A small sound classifier, trained from scratch: soap at rate 0.0023, 15.0 epochs.
Rows from block 4, named by matrix and row number. Rows with one number belong to one attention dimension. Each number is 200 + 40 x the weight over its row's rms, rounded and kept within 0 to 999. All counts start at 0. After the name is the row's rms in percent of the matrix's.
# v: attention query, key and value (stacked) (model.blocks.4.attn.qkv.weight, 1152x384, the v third), inputs 308-383
# proj: attention output (model.blocks.4.attn.proj.weight, 384x384, transposed), outputs 308-383
v.232,091,202,268,232,190,248,191,164,252,214,240,183,147,196,215,294,209,174,153,267,253,184,130,192,190,209,257,241,257,135,187,242,134,278,237,166,163,239,264,226,211,121,218,155,176,137,243,190,180,204,270,239,180,213,148,178,146,218,229,183,210,191,196,140,197,160,184,168,160,152,190,170,206,273,249,181,236
proj.232,094,167,154,186,261,234,203,240,261,236,170,175,246,178,125,234,192,201,160,181,100,198,284,212,140,181,171,145,189,200,288,188,280,201,161,222,205,167,158,170,209,250,236,173,233,214,238,252,154,189,187,205,208,211,220,205,210,245,184,208,240,163,201,259,188,179,208,148,228,284,188,186,174,144,122,171,200
v.233,095,230,190,163,168,249,137,252,212,203,182,309,193,154,254,257,230,245,170,218,211,244,174,158,205,149,172,182,188,210,169,210,157,192,175,136,178,161,213,98,219,208,144,252,220,135,223,183,191,176,249,252,157,179,214,146,263,183,221,144,229,130,185,182,223,153,180,166,153,287,223,151,177,224,175,194,235
proj.233,095,192,101,192,226,187,195,129,170,182,193,125,200,191,214,205,229,195,222,207,160,210,291,250,169,202,202,182,235,219,136,219,240,231,214,150,175,142,126,307,237,160,178,180,194,253,152,171,204,177,209,159,130,206,166,194,235,239,175,235,202,145,231,187,171,182,161,176,220,189,114,172,273,127,136,173,188
v.234,096,227,249,248,193,230,248,276,190,205,230,197,205,182,182,274,137,198,135,223,232,155,220,171,149,96,172,201,210,232,110,145,229,181,177,162,147,176,165,236,150,216,137,175,228,225,245,259,259,225,180,214,148,176,199,253,215,239,223,169,92,189,191,192,243,255,222,192,186,177,135,211,278,208,183,237,250
proj.234,096,111,137,131,146,98,173,224,189,251,236,193,217,148,206,144,170,245,169,203,163,236,183,268,162,143,160,181,181,177,262,222,160,138,206,225,267,218,206,130,184,168,220,188,232,189,282,210,214,161,204,150,156,226,195,202,136,173,110,250,174,177,211,125,115,229,238,195,219,148,275,163,180,200,251,168,268
v.235,090,149,191,268,142,220,198,279,200,223,170,197,200,192,232,86,156,208,173,128,170,222,146,209,121,282,201,219,95,139,118,205,197,202,266,264,180,225,237,134,214,225,123,204,228,194,166,149,129,177,204,249,167,198,219,199,212,211,187,210,271,193,165,159,218,218,188,248,219,234,176,178,161,182,241,209,236
proj.235,089,263,210,232,239,169,194,132,227,206,241,269,185,214,144,268,271,204,219,289,258,197,194,240,235,210,183,190,165,249,254,114,185,258,154,127,225,138,240,213,169,204,205,247,166,212,205,225,154,254,254,163,181,216,193,213,223,181,170,200,260,215,241,242,274,133,156,178,171,265,181,144,276,141,226,194,275
v.236,105,188,215,248,159,145,163,204,150,246,168,161,240,169,203,196,151,217,177,170,233,221,198,258,182,217,215,189,187,156,197,163,112,210,240,195,206,313,72,209,179,128,197,215,116,168,233,230,164,195,169,148,182,243,204,228,232,159,148,152,160,238,187,205,239,232,184,168,226,179,217,176,232,157,171,170,266
proj.236,100,208,146,125,313,264,294,170,121,164,215,183,209,176,165,286,171,170,116,258,152,220,198,217,155,192,235,143,151,240,263,186,202,178,154,146,185,103,231,232,216,203,186,218,246,154,132,219,234,203,182,219,162,202,171,203,210,215,186,232,201,231,237,163,234,163,146,186,169,275,253,201,193,217,183,205,101
v.237,100,178,177,175,151,253,160,209,163,170,127,258,241,186,203,163,208,159,213,188,191,122,280,203,164,205,172,215,252,185,163,188,234,193,176,268,204,216,194,200,224,115,120,181,129,192,258,239,188,182,229,156,237,194,249,244,187,184,291,216,222,165,258,170,229,200,195,170,239,165,188,179,260,97,211,179,251
proj.237,090,178,224,250,192,144,211,246,175,161,260,241,241,192,205,111,185,192,143,248,182,196,152,205,270,183,242,162,185,223,189,203,153,197,171,164,230,214,183,202,173,226,221,162,243,196,197,176,193,224,180,188,253,170,163,258,207,280,175,197,157,223,182,213,232,206,207,161,163,187,200,205,147,196,169,227,188
v.238,104,207,181,180,204,149,240,218,189,206,169,161,208,192,195,161,189,276,193,186,205,190,185,177,191,303,196,205,222,154,174,254,187,212,195,160,239,186,123,187,146,192,136,194,283,155,166,265,235,143,197,196,190,202,262,226,185,182,110,261,220,190,193,177,214,214,195,241,265,144,170,168,194,287,209,189,242
proj.238,102,213,132,178,208,164,202,179,236,165,159,216,235,163,224,192,215,142,157,175,113,220,146,216,213,159,175,250,170,171,129,209,185,157,220,197,202,215,232,200,198,147,128,165,188,188,231,177,220,224,184,151,250,194,161,205,206,165,113,144,140,186,178,176,114,184,159,164,186,230,271,307,145,161,221,208,206
v.239,102,243,183,284,141,212,217,242,215,168,175,199,208,192,272,207,218,176,165,208,183,226,168,155,182,202,97,139,227,185,154,209,213,199,190,302,184,170,159,189,268,238,191,190,207,193,234,221,196,217,244,198,143,292,183,196,151,192,222,181,158,204,151,219,157,168,220,186,230,244,213,255,169,201,218,180,219
proj.239,098,245,169,201,213,165,266,232,132,236,141,213,178,238,164,208,157,239,273,172,128,205,171,176,179,245,142,177,119,234,210,225,222,164,179,171,148,201,212,200,205,228,162,248,202,151,157,170,194,242,219,257,179,225,170,155,194,199,175,225,224,235,212,152,211,222,211,284,267,243,272,173,139,184,231,173,192
v.240,092,161,228,165,272,180,198,286,200,227,276,238,263,144,251,191,145,263,214,247,177,206,216,237,182,171,211,170,190,162,205,223,163,203,199,224,178,151,160,189,223,219,218,176,239,240,248,250,175,238,206,168,232,193,180,130,192,220,260,192,107,254,234,217,195,122,181,206,192,188,186,163,235,217,207,257,210
proj.240,095,226,161,174,159,201,172,210,273,131,114,175,223,213,169,222,223,214,241,253,234,212,242,194,231,178,200,222,258,206,171,248,241,174,104,188,198,249,157,176,191,207,255,246,163,181,247,148,228,156,283,193,203,201,165,184,208,234,99,257,239,207,225,136,185,211,182,176,265,183,208,264,172,243,193,199,209
v.241,090,211,207,209,223,209,202,164,223,198,134,221,182,221,183,193,195,196,154,111,156,194,177,166,187,128,149,197,216,203,191,211,241,182,204,209,251,205,191,136,204,185,200,206,169,218,212,260,274,122,189,179,183,144,200,294,179,214,175,209,302,129,184,234,240,199,241,167,269,187,237,198,225,166,164,226,239
proj.241,090,206,228,192,234,182,171,155,298,208,346,197,234,192,196,169,180,217,292,222,282,240,263,225,200,246,206,176,241,198,236,146,138,259,227,183,197,156,154,165,195,232,256,164,223,224,206,296,133,190,200,200,186,281,174,153,208,188,182,257,197,230,224,196,254,194,224,145,104,238,153,228,220,208,216,298,188
v.242,097,222,208,268,223,176,190,139,216,179,174,202,138,223,277,111,129,229,176,220,230,286,181,170,233,228,177,192,148,186,202,185,142,238,216,110,247,276,220,171,224,171,242,250,147,203,178,187,194,143,284,136,150,252,160,296,268,148,204,229,226,243,193,216,218,226,236,169,245,189,208,231,189,180,170,274,226
proj.242,098,216,142,255,223,174,200,195,160,211,113,155,171,188,177,232,200,212,218,215,201,116,169,205,161,206,141,207,133,130,163,168,242,161,193,303,155,116,187,139,185,261,210,239,177,222,203,192,221,227,209,203,225,252,136,150,238,216,271,153,223,285,198,194,144,189,250,145,142,179,236,162,238,245,238,211,166
v.243,094,217,137,171,111,234,269,221,269,236,189,190,285,213,167,202,199,191,201,192,200,229,239,188,136,186,216,155,216,286,195,220,199,249,215,191,204,238,206,164,206,169,250,198,235,108,181,161,202,243,270,256,238,236,233,188,147,153,285,195,194,131,188,187,177,168,236,196,172,213,227,212,227,217,123,257,250
proj.243,100,144,204,223,244,131,242,162,189,219,200,221,131,232,203,196,245,172,201,226,174,219,158,223,178,273,239,246,228,205,181,193,258,207,243,268,257,201,173,242,253,241,181,175,181,182,207,215,200,206,166,213,165,157,184,196,164,213,120,165,209,266,185,212,297,269,166,194,254,249,234,191,184,212,181,224,157
v.244,105,230,183,192,240,263,174,222,184,205,106,293,173,206,209,211,146,227,184,182,223,172,265,219,227,207,207,239,200,230,205,128,226,154,204,220,188,228,160,161,221,220,197,263,112,176,246,205,141,97,210,187,260,250,206,174,208,130,207,130,160,152,258,192,178,234,232,192,155,129,236,206,202,252,135,188,237
proj.244,101,221,146,213,193,144,156,174,245,227,286,243,259,182,185,249,206,252,227,255,196,192,167,214,234,175,203,215,183,167,220,202,147,161,201,217,219,229,164,236,238,227,194,123,227,181,176,236,204,263,188,208,206,182,209,129,187,212,228,224,255,234,176,153,211,211,215,230,211,208,166,208,205,233,157,226,189
v.245,105,222,175,107,156,204,214,295,183,168,85,205,207,274,226,246,156,223,287,107,177,220,208,174,242,222,222,272,228,183,123,178,166,117,200,132,173,207,182,163,244,194,266,249,142,189,165,201,269,198,181,153,147,248,191,146,183,245,186,212,261,211,184,152,219,166,213,203,195,164,238,205,230,244,230,201,236
proj.245,108,251,128,266,192,156,157,147,209,190,232,292,188,215,182,201,238,222,136,338,227,199,164,166,199,142,222,185,196,224,214,165,175,198,170,212,224,141,192,211,203,249,234,205,283,232,261,202,141,264,303,250,229,189,188,170,159,227,194,161,215,242,258,185,174,267,243,182,174,172,235,259,203,235,166,250,203
v.246,095,133,122,266,178,217,152,270,201,270,155,229,195,231,211,149,229,226,170,142,198,197,233,258,180,164,162,204,197,243,174,162,171,237,174,149,199,233,182,199,206,166,201,170,169,219,252,161,278,163,227,195,252,244,160,158,253,283,173,169,238,242,252,155,164,173,148,189,264,158,274,182,143,220,220,202,273
proj.246,097,236,152,184,174,250,204,191,269,123,151,175,189,242,205,268,193,150,233,267,209,137,193,155,192,236,187,203,189,150,167,213,155,172,179,211,217,140,193,159,175,203,198,247,224,207,220,169,170,245,204,185,179,236,170,165,169,132,227,241,212,200,179,238,228,209,240,203,143,227,136,256,182,160,206,293,123
v.247,088,185,202,189,201,250,151,196,260,194,283,178,220,215,166,196,167,219,204,206,196,167,174,207,186,179,212,207,196,252,219,220,203,250,198,269,160,209,114,217,277,178,209,221,286,163,181,151,223,293,164,189,234,203,240,233,199,232,137,200,234,205,240,299,189,175,180,179,243,254,155,226,224,161,177,196,240
proj.247,088,179,196,166,192,206,188,222,231,155,219,257,221,180,135,157,284,178,206,257,207,163,226,247,260,244,131,196,223,165,147,212,203,159,183,113,235,253,240,207,183,212,177,171,191,196,173,232,201,84,208,276,191,234,142,181,197,172,244,191,248,217,127,227,248,219,215,237,183,202,245,172,172,217,310,196,190
v.248,095,170,165,211,213,306,197,293,179,178,164,147,211,193,175,236,159,251,232,143,191,217,135,164,144,190,226,149,212,187,201,252,246,231,174,268,177,188,187,265,185,249,185,147,191,184,219,170,132,219,234,130,214,178,220,151,188,269,175,177,264,248,214,126,194,175,207,158,198,216,210,208,210,215,183,199,280
proj.248,097,202,195,226,202,140,238,184,252,145,214,187,161,173,207,194,166,231,161,251,205,204,186,164,217,206,220,204,197,193,207,144,196,240,218,110,231,204,215,211,158,153,171,199,265,69,176,238,226,217,191,207,189,208,201,273,123,187,201,233,191,224,122,229,174,204,162,138,235,272,183,219,254,177,265,234,151
v.249,086,188,129,189,239,154,158,141,244,282,261,238,138,231,221,263,263,223,201,173,195,231,193,214,188,156,116,192,228,226,251,146,160,233,233,220,296,220,201,175,204,158,156,216,216,298,229,197,276,199,184,213,186,192,201,187,205,217,247,176,247,269,202,147,212,281,203,168,181,228,175,200,174,265,205,273,287
proj.249,094,222,183,208,202,270,143,281,181,170,111,191,179,191,222,194,171,219,188,182,158,222,217,157,180,219,266,203,153,202,202,273,193,187,162,173,187,281,173,144,169,212,137,239,171,191,226,206,246,192,173,222,213,266,246,187,158,196,202,227,183,154,225,235,171,162,154,167,227,256,188,229,217,187,168,146,215
v.250,107,180,186,180,135,173,249,225,231,138,121,114,263,183,274,153,185,215,161,209,200,206,264,150,220,274,208,187,213,211,245,181,241,262,210,202,192,185,207,144,150,178,262,265,182,207,207,177,206,179,232,146,274,152,90,181,258,198,216,226,224,200,229,212,165,196,241,157,193,252,234,170,223,245,203,203,116
proj.250,105,267,208,158,145,223,250,155,117,205,234,242,130,223,113,237,143,231,247,159,248,151,201,186,171,204,218,203,221,201,180,201,195,182,217,246,154,183,207,254,251,202,204,221,111,195,137,216,163,203,186,251,204,225,280,215,181,217,157,198,238,187,179,176,245,193,199,242,291,207,182,169,320,154,190,163,228
v.251,086,230,141,182,178,175,225,179,165,210,164,259,159,154,206,219,162,159,155,167,226,235,167,165,153,211,190,232,182,170,202,220,301,215,209,138,207,264,230,183,171,240,164,179,205,255,189,211,169,213,209,147,221,303,248,233,215,219,168,229,134,189,214,164,174,246,242,246,155,110,186,243,201,212,267,241,264
proj.251,086,166,258,266,298,166,215,175,193,189,149,193,222,184,251,219,229,192,182,262,165,171,162,196,224,144,202,178,198,174,174,182,189,159,191,250,195,181,217,235,153,144,207,209,221,158,207,195,171,268,249,244,257,149,132,163,226,209,200,205,215,260,191,241,227,128,158,125,185,255,161,152,200,197,126,219,157
v.252,088,209,192,233,188,200,217,217,210,229,190,276,170,209,182,177,174,191,259,195,203,217,222,233,201,246,259,160,280,213,188,225,218,171,176,206,166,263,239,199,250,243,191,181,220,143,176,196,209,242,208,98,222,192,186,123,192,225,202,192,181,231,252,192,199,188,183,286,239,230,218,181,253,98,244,136,218
proj.252,083,214,260,191,228,139,289,174,200,211,205,169,208,216,192,159,196,171,193,237,152,195,164,174,204,116,179,170,163,208,230,235,252,230,175,135,187,168,106,176,199,228,193,69,205,180,213,143,200,245,180,267,194,160,186,194,126,221,206,254,138,203,137,225,191,230,177,180,120,154,220,214,200,213,137,214,248
v.253,100,217,236,221,244,112,184,199,210,142,215,162,237,205,195,149,249,241,196,162,167,240,205,188,247,174,231,169,178,228,123,188,175,219,190,157,202,169,208,199,101,204,254,195,255,227,192,156,167,258,127,228,162,208,242,174,219,182,271,176,178,184,238,200,231,215,209,186,218,179,244,196,153,216,220,201,186
proj.253,096,140,206,190,239,261,191,183,177,215,190,250,231,197,116,183,85,181,210,186,242,189,217,167,168,196,191,224,270,161,208,238,256,233,165,238,154,223,210,200,191,179,201,224,213,132,209,223,184,125,248,150,172,166,153,244,161,241,183,249,98,123,199,174,193,224,173,173,217,212,167,229,225,163,152,194,186
v.254,093,209,190,175,250,192,209,222,133,156,173,208,239,276,215,186,170,250,101,210,169,210,254,232,169,257,209,186,318,178,231,180,244,232,219,152,167,204,307,225,197,169,209,182,155,221,205,167,173,243,169,143,227,252,147,196,178,223,139,162,191,248,233,181,185,229,239,157,153,294,180,214,163,212,219,197,231
proj.254,096,261,151,201,213,295,212,231,269,220,186,183,244,129,175,160,206,269,284,203,209,182,201,185,167,81,183,167,160,196,179,204,175,210,140,162,206,192,142,128,277,250,160,210,212,235,209,170,254,107,217,200,229,190,183,200,219,201,334,219,258,117,221,196,141,159,193,198,241,180,187,183,173,180,228,143,180
v.255,106,239,183,231,173,151,201,210,205,175,182,257,219,190,192,231,170,204,193,278,183,219,233,219,223,232,188,219,170,179,137,249,219,185,268,191,195,167,229,175,174,189,214,157,172,230,227,225,243,108,230,215,268,213,169,202,88,180,222,224,171,198,155,158,132,219,152,241,217,214,294,195,216,224,258,207,281
proj.255,104,224,232,202,242,139,155,261,130,221,119,166,241,195,293,270,219,199,218,218,214,205,192,236,205,150,238,183,214,296,261,143,189,188,128,221,245,259,144,210,132,183,196,193,242,174,252,167,197,221,208,235,184,139,179,144,186,231,155,222,243,159,241,238,223,187,193,141,196,159,153,190,148,209,204,230,189
v.256,105,160,173,186,187,184,203,152,182,247,280,224,210,204,226,145,220,58,187,261,193,198,278,188,241,233,225,177,197,156,233,249,185,207,211,132,134,261,227,185,261,267,186,149,259,216,202,189,241,186,243,206,241,173,202,197,192,196,194,225,212,240,278,154,121,137,226,189,224,204,201,186,186,206,179,258,201
proj.256,101,244,209,244,168,243,232,209,261,197,63,196,148,172,124,218,184,210,181,160,180,201,166,85,157,180,134,176,231,226,196,223,183,199,221,307,182,193,140,175,160,186,242,245,195,229,196,142,230,226,212,272,169,222,204,242,142,170,267,144,252,221,166,230,206,220,150,267,180,216,223,225,140,166,219,173,243
v.257,093,218,191,151,260,173,217,231,169,207,247,195,223,205,96,266,213,223,237,163,194,207,198,258,206,260,145,201,247,164,183,205,194,214,199,306,164,146,199,306,150,139,217,95,226,96,191,280,199,130,186,262,183,261,188,201,261,219,205,227,188,143,171,242,191,167,138,218,203,180,243,207,146,221,173,152,141
proj.257,087,182,238,235,128,221,199,193,263,157,207,126,159,185,266,180,184,147,159,159,193,245,182,129,197,234,214,225,165,115,268,189,279,215,218,147,207,198,236,178,237,243,178,184,203,192,260,103,209,210,235,156,221,167,190,262,216,212,202,141,209,208,201,168,93,225,191,162,238,212,209,184,153,212,222,242,216
v.258,094,237,240,150,201,156,205,202,233,203,286,118,260,219,235,210,182,187,205,153,186,185,142,274,113,235,127,178,162,220,228,158,184,187,182,232,227,176,259,208,175,214,211,178,214,204,200,146,253,108,160,230,244,281,222,261,160,148,217,227,126,203,174,153,240,232,205,175,212,215,200,271,188,240,153,213,180
proj.258,094,96,196,232,140,208,207,128,188,226,151,170,158,189,176,239,201,237,152,229,153,252,243,209,282,210,214,178,202,177,248,198,247,207,142,136,165,203,209,235,189,169,178,226,161,176,211,227,197,218,304,136,127,194,252,198,230,229,158,214,195,225,202,203,111,182,240,198,211,205,228,109,161,165,241,206,249
v.259,095,160,184,221,224,253,216,210,131,217,273,233,194,181,209,208,235,191,235,221,179,150,149,212,226,176,188,179,213,158,143,192,220,193,214,238,228,180,251,223,170,133,195,187,265,182,158,176,184,187,184,195,205,267,208,267,214,150,196,169,178,191,230,248,268,199,203,241,163,212,208,132,181,169,155,133,164
proj.259,098,302,256,172,189,164,206,197,168,254,183,241,225,192,201,265,216,235,176,159,196,208,167,217,210,232,206,246,153,232,242,291,115,216,147,241,219,278,129,164,200,264,256,210,185,192,261,216,198,155,220,184,172,255,173,187,235,225,140,264,169,224,202,172,149,200,209,272,232,169,258,203,198,226,220,234,174
v.260,093,195,185,152,230,153,133,161,180,231,207,183,178,247,241,214,257,116,204,246,211,249,187,213,234,226,192,190,213,205,228,178,126,151,191,184,254,179,138,249,218,169,219,177,140,172,119,217,198,190,189,202,124,147,174,222,137,200,251,127,216,140,223,154,288,109,226,172,188,222,218,159,176,194,222,208,162
proj.260,099,200,222,219,148,270,208,215,298,251,259,263,224,170,181,224,198,259,194,139,162,225,191,184,186,209,165,252,242,189,210,243,210,292,177,212,177,245,178,191,255,169,232,217,220,139,210,213,212,201,223,173,191,217,194,180,254,213,142,198,218,215,111,220,102,237,192,251,180,171,207,235,223,252,189,170,223
v.261,103,165,162,265,253,202,282,276,189,180,296,139,104,215,251,177,183,198,233,192,205,142,92,192,212,160,207,203,236,218,165,251,189,141,230,187,252,206,231,186,225,169,239,229,125,281,195,145,105,177,225,139,233,260,238,191,165,245,252,150,209,180,209,197,229,248,228,137,149,202,160,208,223,247,172,192,190
proj.261,105,274,214,194,191,231,222,242,169,194,151,176,300,220,172,244,228,242,209,195,258,257,222,164,228,213,190,212,149,190,207,199,216,231,207,184,259,276,166,167,176,192,166,166,295,132,156,312,176,219,210,207,221,115,192,214,206,135,87,210,175,249,166,218,157,174,182,187,245,180,189,209,245,170,177,264,203
v.262,094,144,234,239,221,200,207,229,188,163,211,248,267,200,160,194,158,211,253,197,200,127,159,229,216,210,199,268,184,161,198,179,200,230,215,174,210,192,251,147,175,193,182,199,182,199,198,143,169,147,291,208,209,266,101,223,253,106,175,238,162,169,241,243,203,66,215,200,199,207,153,207,218,224,202,145,195
proj.262,094,255,232,148,188,240,144,188,210,146,188,208,166,271,162,244,275,204,227,285,234,185,199,216,226,177,182,170,251,238,143,207,253,204,158,165,261,262,195,239,259,243,222,221,265,235,155,239,199,155,163,168,194,218,228,183,154,199,214,182,262,266,214,201,191,185,222,227,148,203,269,210,232,245,206,256,187
v.263,093,202,243,193,118,256,183,226,220,221,217,167,233,192,191,220,219,259,154,153,159,197,236,232,212,210,177,158,183,269,170,175,232,298,232,254,188,225,174,179,193,154,153,193,226,166,180,226,226,189,175,168,240,171,182,136,249,200,198,239,227,221,157,198,208,165,251,250,151,275,180,164,180,91,143,196,187
proj.263,094,176,141,180,214,164,205,197,178,219,179,273,188,166,150,215,141,84,274,180,227,157,189,153,134,220,183,253,218,158,192,214,154,154,158,192,179,128,189,202,211,260,207,255,222,154,209,203,180,192,202,214,147,243,242,222,140,181,212,173,195,225,273,182,96,247,173,225,230,131,159,155,222,277,247,210,216
v.264,087,197,201,263,193,224,201,272,205,192,166,186,228,164,247,217,234,220,166,236,166,223,235,238,166,159,155,172,180,245,185,258,218,198,186,184,243,192,196,147,187,113,202,199,211,141,243,229,120,189,235,232,243,194,112,201,251,254,280,255,225,218,191,239,202,219,234,180,248,147,225,161,119,223,206,197,201
proj.264,091,177,223,191,243,249,159,235,184,228,151,208,206,209,230,220,209,220,235,158,296,198,205,158,278,237,196,199,235,163,133,250,225,212,165,267,162,246,224,194,211,252,213,207,234,231,227,175,225,211,211,212,243,191,160,179,196,206,185,169,218,214,179,182,177,178,175,210,182,262,162,181,260,188,234,241,226
v.265,100,276,234,154,191,243,172,212,300,186,166,246,247,196,203,202,195,238,240,135,101,161,161,249,241,240,198,261,169,249,248,208,117,168,173,160,299,205,217,156,252,175,223,282,243,268,183,163,163,189,207,244,178,209,270,202,198,188,185,206,212,216,171,213,162,168,191,176,179,178,251,211,190,229,207,141,212
proj.265,096,164,132,197,215,129,186,221,162,225,191,143,237,180,167,211,219,226,226,270,286,203,174,158,192,169,258,211,237,229,167,193,148,169,209,141,223,263,171,170,189,246,191,136,158,188,219,160,250,208,192,131,169,246,127,174,289,105,274,258,231,147,246,173,231,224,230,175,205,226,179,250,186,204,253,248,164
v.266,110,245,231,163,161,286,211,230,225,194,140,165,211,187,212,211,233,188,193,226,218,204,227,230,229,231,247,169,236,202,165,203,222,284,209,175,231,232,232,176,143,148,228,186,202,244,225,199,230,197,266,166,278,272,141,202,158,242,201,211,173,192,279,210,212,205,281,184,150,260,202,245,124,171,250,208,225
proj.266,105,196,192,204,164,172,215,128,239,194,145,233,264,141,232,202,232,145,170,173,218,184,131,166,170,241,171,200,215,240,171,225,185,185,224,196,153,150,194,226,228,285,208,256,174,235,221,205,259,236,219,242,158,79,199,201,183,241,187,240,244,213,214,179,137,185,236,223,297,134,191,190,280,207,182,173,254
v.267,093,176,212,204,206,205,226,122,210,236,192,227,263,230,123,175,182,249,184,226,192,170,266,162,185,242,183,186,177,231,171,200,192,214,168,240,184,210,191,166,192,197,189,170,159,191,154,119,290,265,118,242,153,200,243,213,220,203,230,207,223,156,142,196,189,209,150,189,268,164,230,172,203,200,168,184,169
proj.267,093,227,276,179,163,239,152,286,187,177,224,189,187,181,237,164,173,173,191,191,148,171,141,235,189,140,212,154,192,166,204,167,157,147,203,241,154,190,218,207,217,266,135,175,266,190,196,229,153,112,207,190,211,281,129,227,216,162,211,182,231,189,243,208,190,161,200,179,68,167,219,228,150,193,238,218,280
v.268,098,240,204,216,196,269,214,246,201,190,208,301,251,221,185,206,120,185,190,207,209,158,200,261,169,127,186,214,171,177,173,211,136,251,209,184,209,238,248,216,232,212,225,260,281,148,178,222,143,135,231,196,209,191,217,196,193,127,257,171,171,294,153,186,229,219,162,217,178,235,242,222,203,178,191,202,250
proj.268,099,172,127,238,202,87,228,230,250,166,210,144,200,202,212,287,172,189,232,251,196,199,150,146,197,209,305,231,231,265,155,188,236,183,208,223,211,254,203,173,260,144,247,202,126,172,226,212,186,200,158,147,229,245,119,219,218,171,137,200,290,93,219,187,252,204,221,199,226,208,210,182,187,266,244,230,195
v.269,096,194,213,189,222,231,195,202,168,152,206,193,197,171,135,285,167,221,216,190,217,257,153,225,203,242,185,287,232,155,171,194,150,185,219,184,232,166,220,236,122,239,256,134,227,237,209,209,168,145,265,208,255,180,209,258,221,181,239,232,186,218,206,170,241,155,187,217,237,147,213,197,177,166,225,146,228
proj.269,097,114,123,208,203,174,133,246,198,193,179,155,174,200,292,154,176,166,170,226,170,267,212,214,211,159,167,100,215,162,215,150,246,148,156,212,216,145,191,144,219,204,180,169,167,177,124,178,190,143,173,157,147,220,176,166,193,179,109,105,169,173,199,250,188,201,148,173,170,223,255,206,199,235,185,209,173
v.270,112,181,169,278,197,202,196,226,141,182,202,128,249,238,191,179,261,199,177,191,185,126,231,239,207,221,214,225,212,183,175,191,233,218,113,261,233,193,293,274,153,207,225,218,118,196,112,168,152,272,194,166,168,169,235,186,245,225,159,181,170,133,156,184,207,209,186,205,211,256,116,168,178,179,178,194,84
proj.270,107,193,174,106,185,265,206,147,240,249,260,199,215,177,159,221,172,230,214,94,198,227,136,169,191,252,192,216,198,205,189,185,200,208,142,127,165,259,176,169,212,222,205,155,254,170,192,222,222,202,151,195,152,219,171,173,195,193,131,229,169,180,200,147,210,257,198,204,214,165,279,157,254,190,226,194,271
v.271,097,182,175,253,177,244,201,235,121,158,169,181,196,231,174,225,240,186,158,211,181,236,247,227,159,224,215,230,151,156,131,193,169,134,180,237,215,206,240,253,171,176,213,173,210,219,105,97,170,282,182,226,225,227,164,140,217,184,108,168,184,163,253,252,236,191,194,208,199,146,216,225,185,237,186,197,163
proj.271,090,112,201,181,197,180,184,123,165,232,212,197,215,148,234,141,193,234,182,146,143,149,169,188,245,218,160,133,216,203,231,239,183,229,150,186,214,204,176,232,219,217,208,178,229,186,167,267,162,174,229,193,234,171,185,254,221,237,297,124,193,187,129,173,148,221,140,147,239,224,145,195,187,97,305,186,254
v.272,098,132,177,258,132,218,194,180,173,256,229,178,139,187,217,200,259,156,222,264,186,152,181,197,230,165,226,142,156,183,229,275,174,243,260,237,265,172,260,240,200,190,209,227,184,226,198,148,236,234,248,173,229,187,213,277,218,280,202,178,195,195,242,216,118,175,226,180,141,254,189,203,203,275,194,229,198
proj.272,102,199,234,154,236,193,216,140,297,202,116,175,210,131,164,220,181,252,173,144,285,238,186,189,222,229,241,153,215,219,223,177,257,205,215,137,200,238,155,183,231,242,265,156,219,186,185,282,123,176,203,160,150,168,200,190,187,154,126,164,249,156,252,186,236,242,140,183,275,154,189,247,281,258,208,219,252
v.273,111,203,217,220,261,176,256,120,252,205,258,113,193,220,268,191,205,231,146,252,251,192,177,150,190,235,194,205,214,179,97,164,146,156,182,166,183,120,188,146,220,254,191,244,150,173,213,245,240,214,197,246,160,262,222,190,161,213,280,210,192,158,207,205,207,211,209,214,222,181,180,211,172,259,168,208,181
proj.273,108,206,191,261,150,197,201,276,188,185,207,266,243,184,137,172,194,123,284,126,183,260,251,164,214,187,258,202,249,218,219,202,281,254,217,251,223,215,161,174,239,184,190,231,244,189,171,225,152,235,243,184,255,175,177,223,226,189,193,203,209,199,234,167,171,227,205,154,201,173,201,173,249,164,156,205,180
v.274,091,231,213,205,181,139,192,140,248,225,287,229,219,204,254,135,279,202,219,256,155,178,181,182,266,177,152,221,130,189,219,105,220,106,177,137,180,191,246,179,239,189,149,199,179,207,164,139,239,168,151,241,196,141,192,256,216,241,113,151,195,170,153,207,241,221,223,209,205,164,259,205,186,169,171,177,172
proj.274,098,149,186,198,196,230,215,160,178,236,241,144,155,227,154,184,131,188,195,235,223,177,194,178,267,176,198,206,197,170,181,177,263,230,240,212,220,181,193,243,165,226,190,166,165,199,212,211,138,201,204,212,194,190,158,201,201,166,218,185,229,211,234,200,285,161,155,126,165,235,182,181,196,137,235,132,154
v.275,093,195,183,218,79,222,205,232,217,218,215,261,157,158,135,168,269,189,243,200,146,169,182,184,172,195,203,190,272,237,179,183,243,193,259,175,242,173,158,257,218,282,216,156,192,194,164,275,200,160,231,192,233,205,286,124,201,292,199,188,232,177,161,169,205,249,102,210,239,233,220,162,164,238,232,273,171
proj.275,099,181,196,264,243,153,191,246,208,177,157,129,198,273,239,200,261,165,230,184,282,180,183,186,270,199,185,209,184,218,180,224,222,184,197,245,207,221,162,93,185,181,162,205,218,270,191,118,211,201,233,240,245,118,105,139,186,166,249,180,241,199,229,211,166,252,227,166,199,204,201,207,195,159,151,183,217
v.276,095,203,252,214,186,208,208,273,221,226,250,205,152,144,151,154,157,194,226,201,179,205,223,226,217,199,246,225,190,157,179,267,219,176,215,185,244,226,195,197,176,257,212,224,231,266,228,313,211,216,132,232,175,246,220,260,210,246,206,191,203,68,136,168,258,171,208,211,297,149,187,170,218,157,208,164,189
proj.276,092,226,146,205,226,187,147,257,207,208,204,203,185,232,231,194,203,170,144,209,221,236,185,164,180,152,187,223,201,186,165,172,198,216,161,227,154,154,246,118,229,198,196,262,239,156,166,116,187,175,179,101,218,246,160,126,195,134,130,198,198,255,229,197,185,196,256,159,117,241,213,192,195,261,179,191,241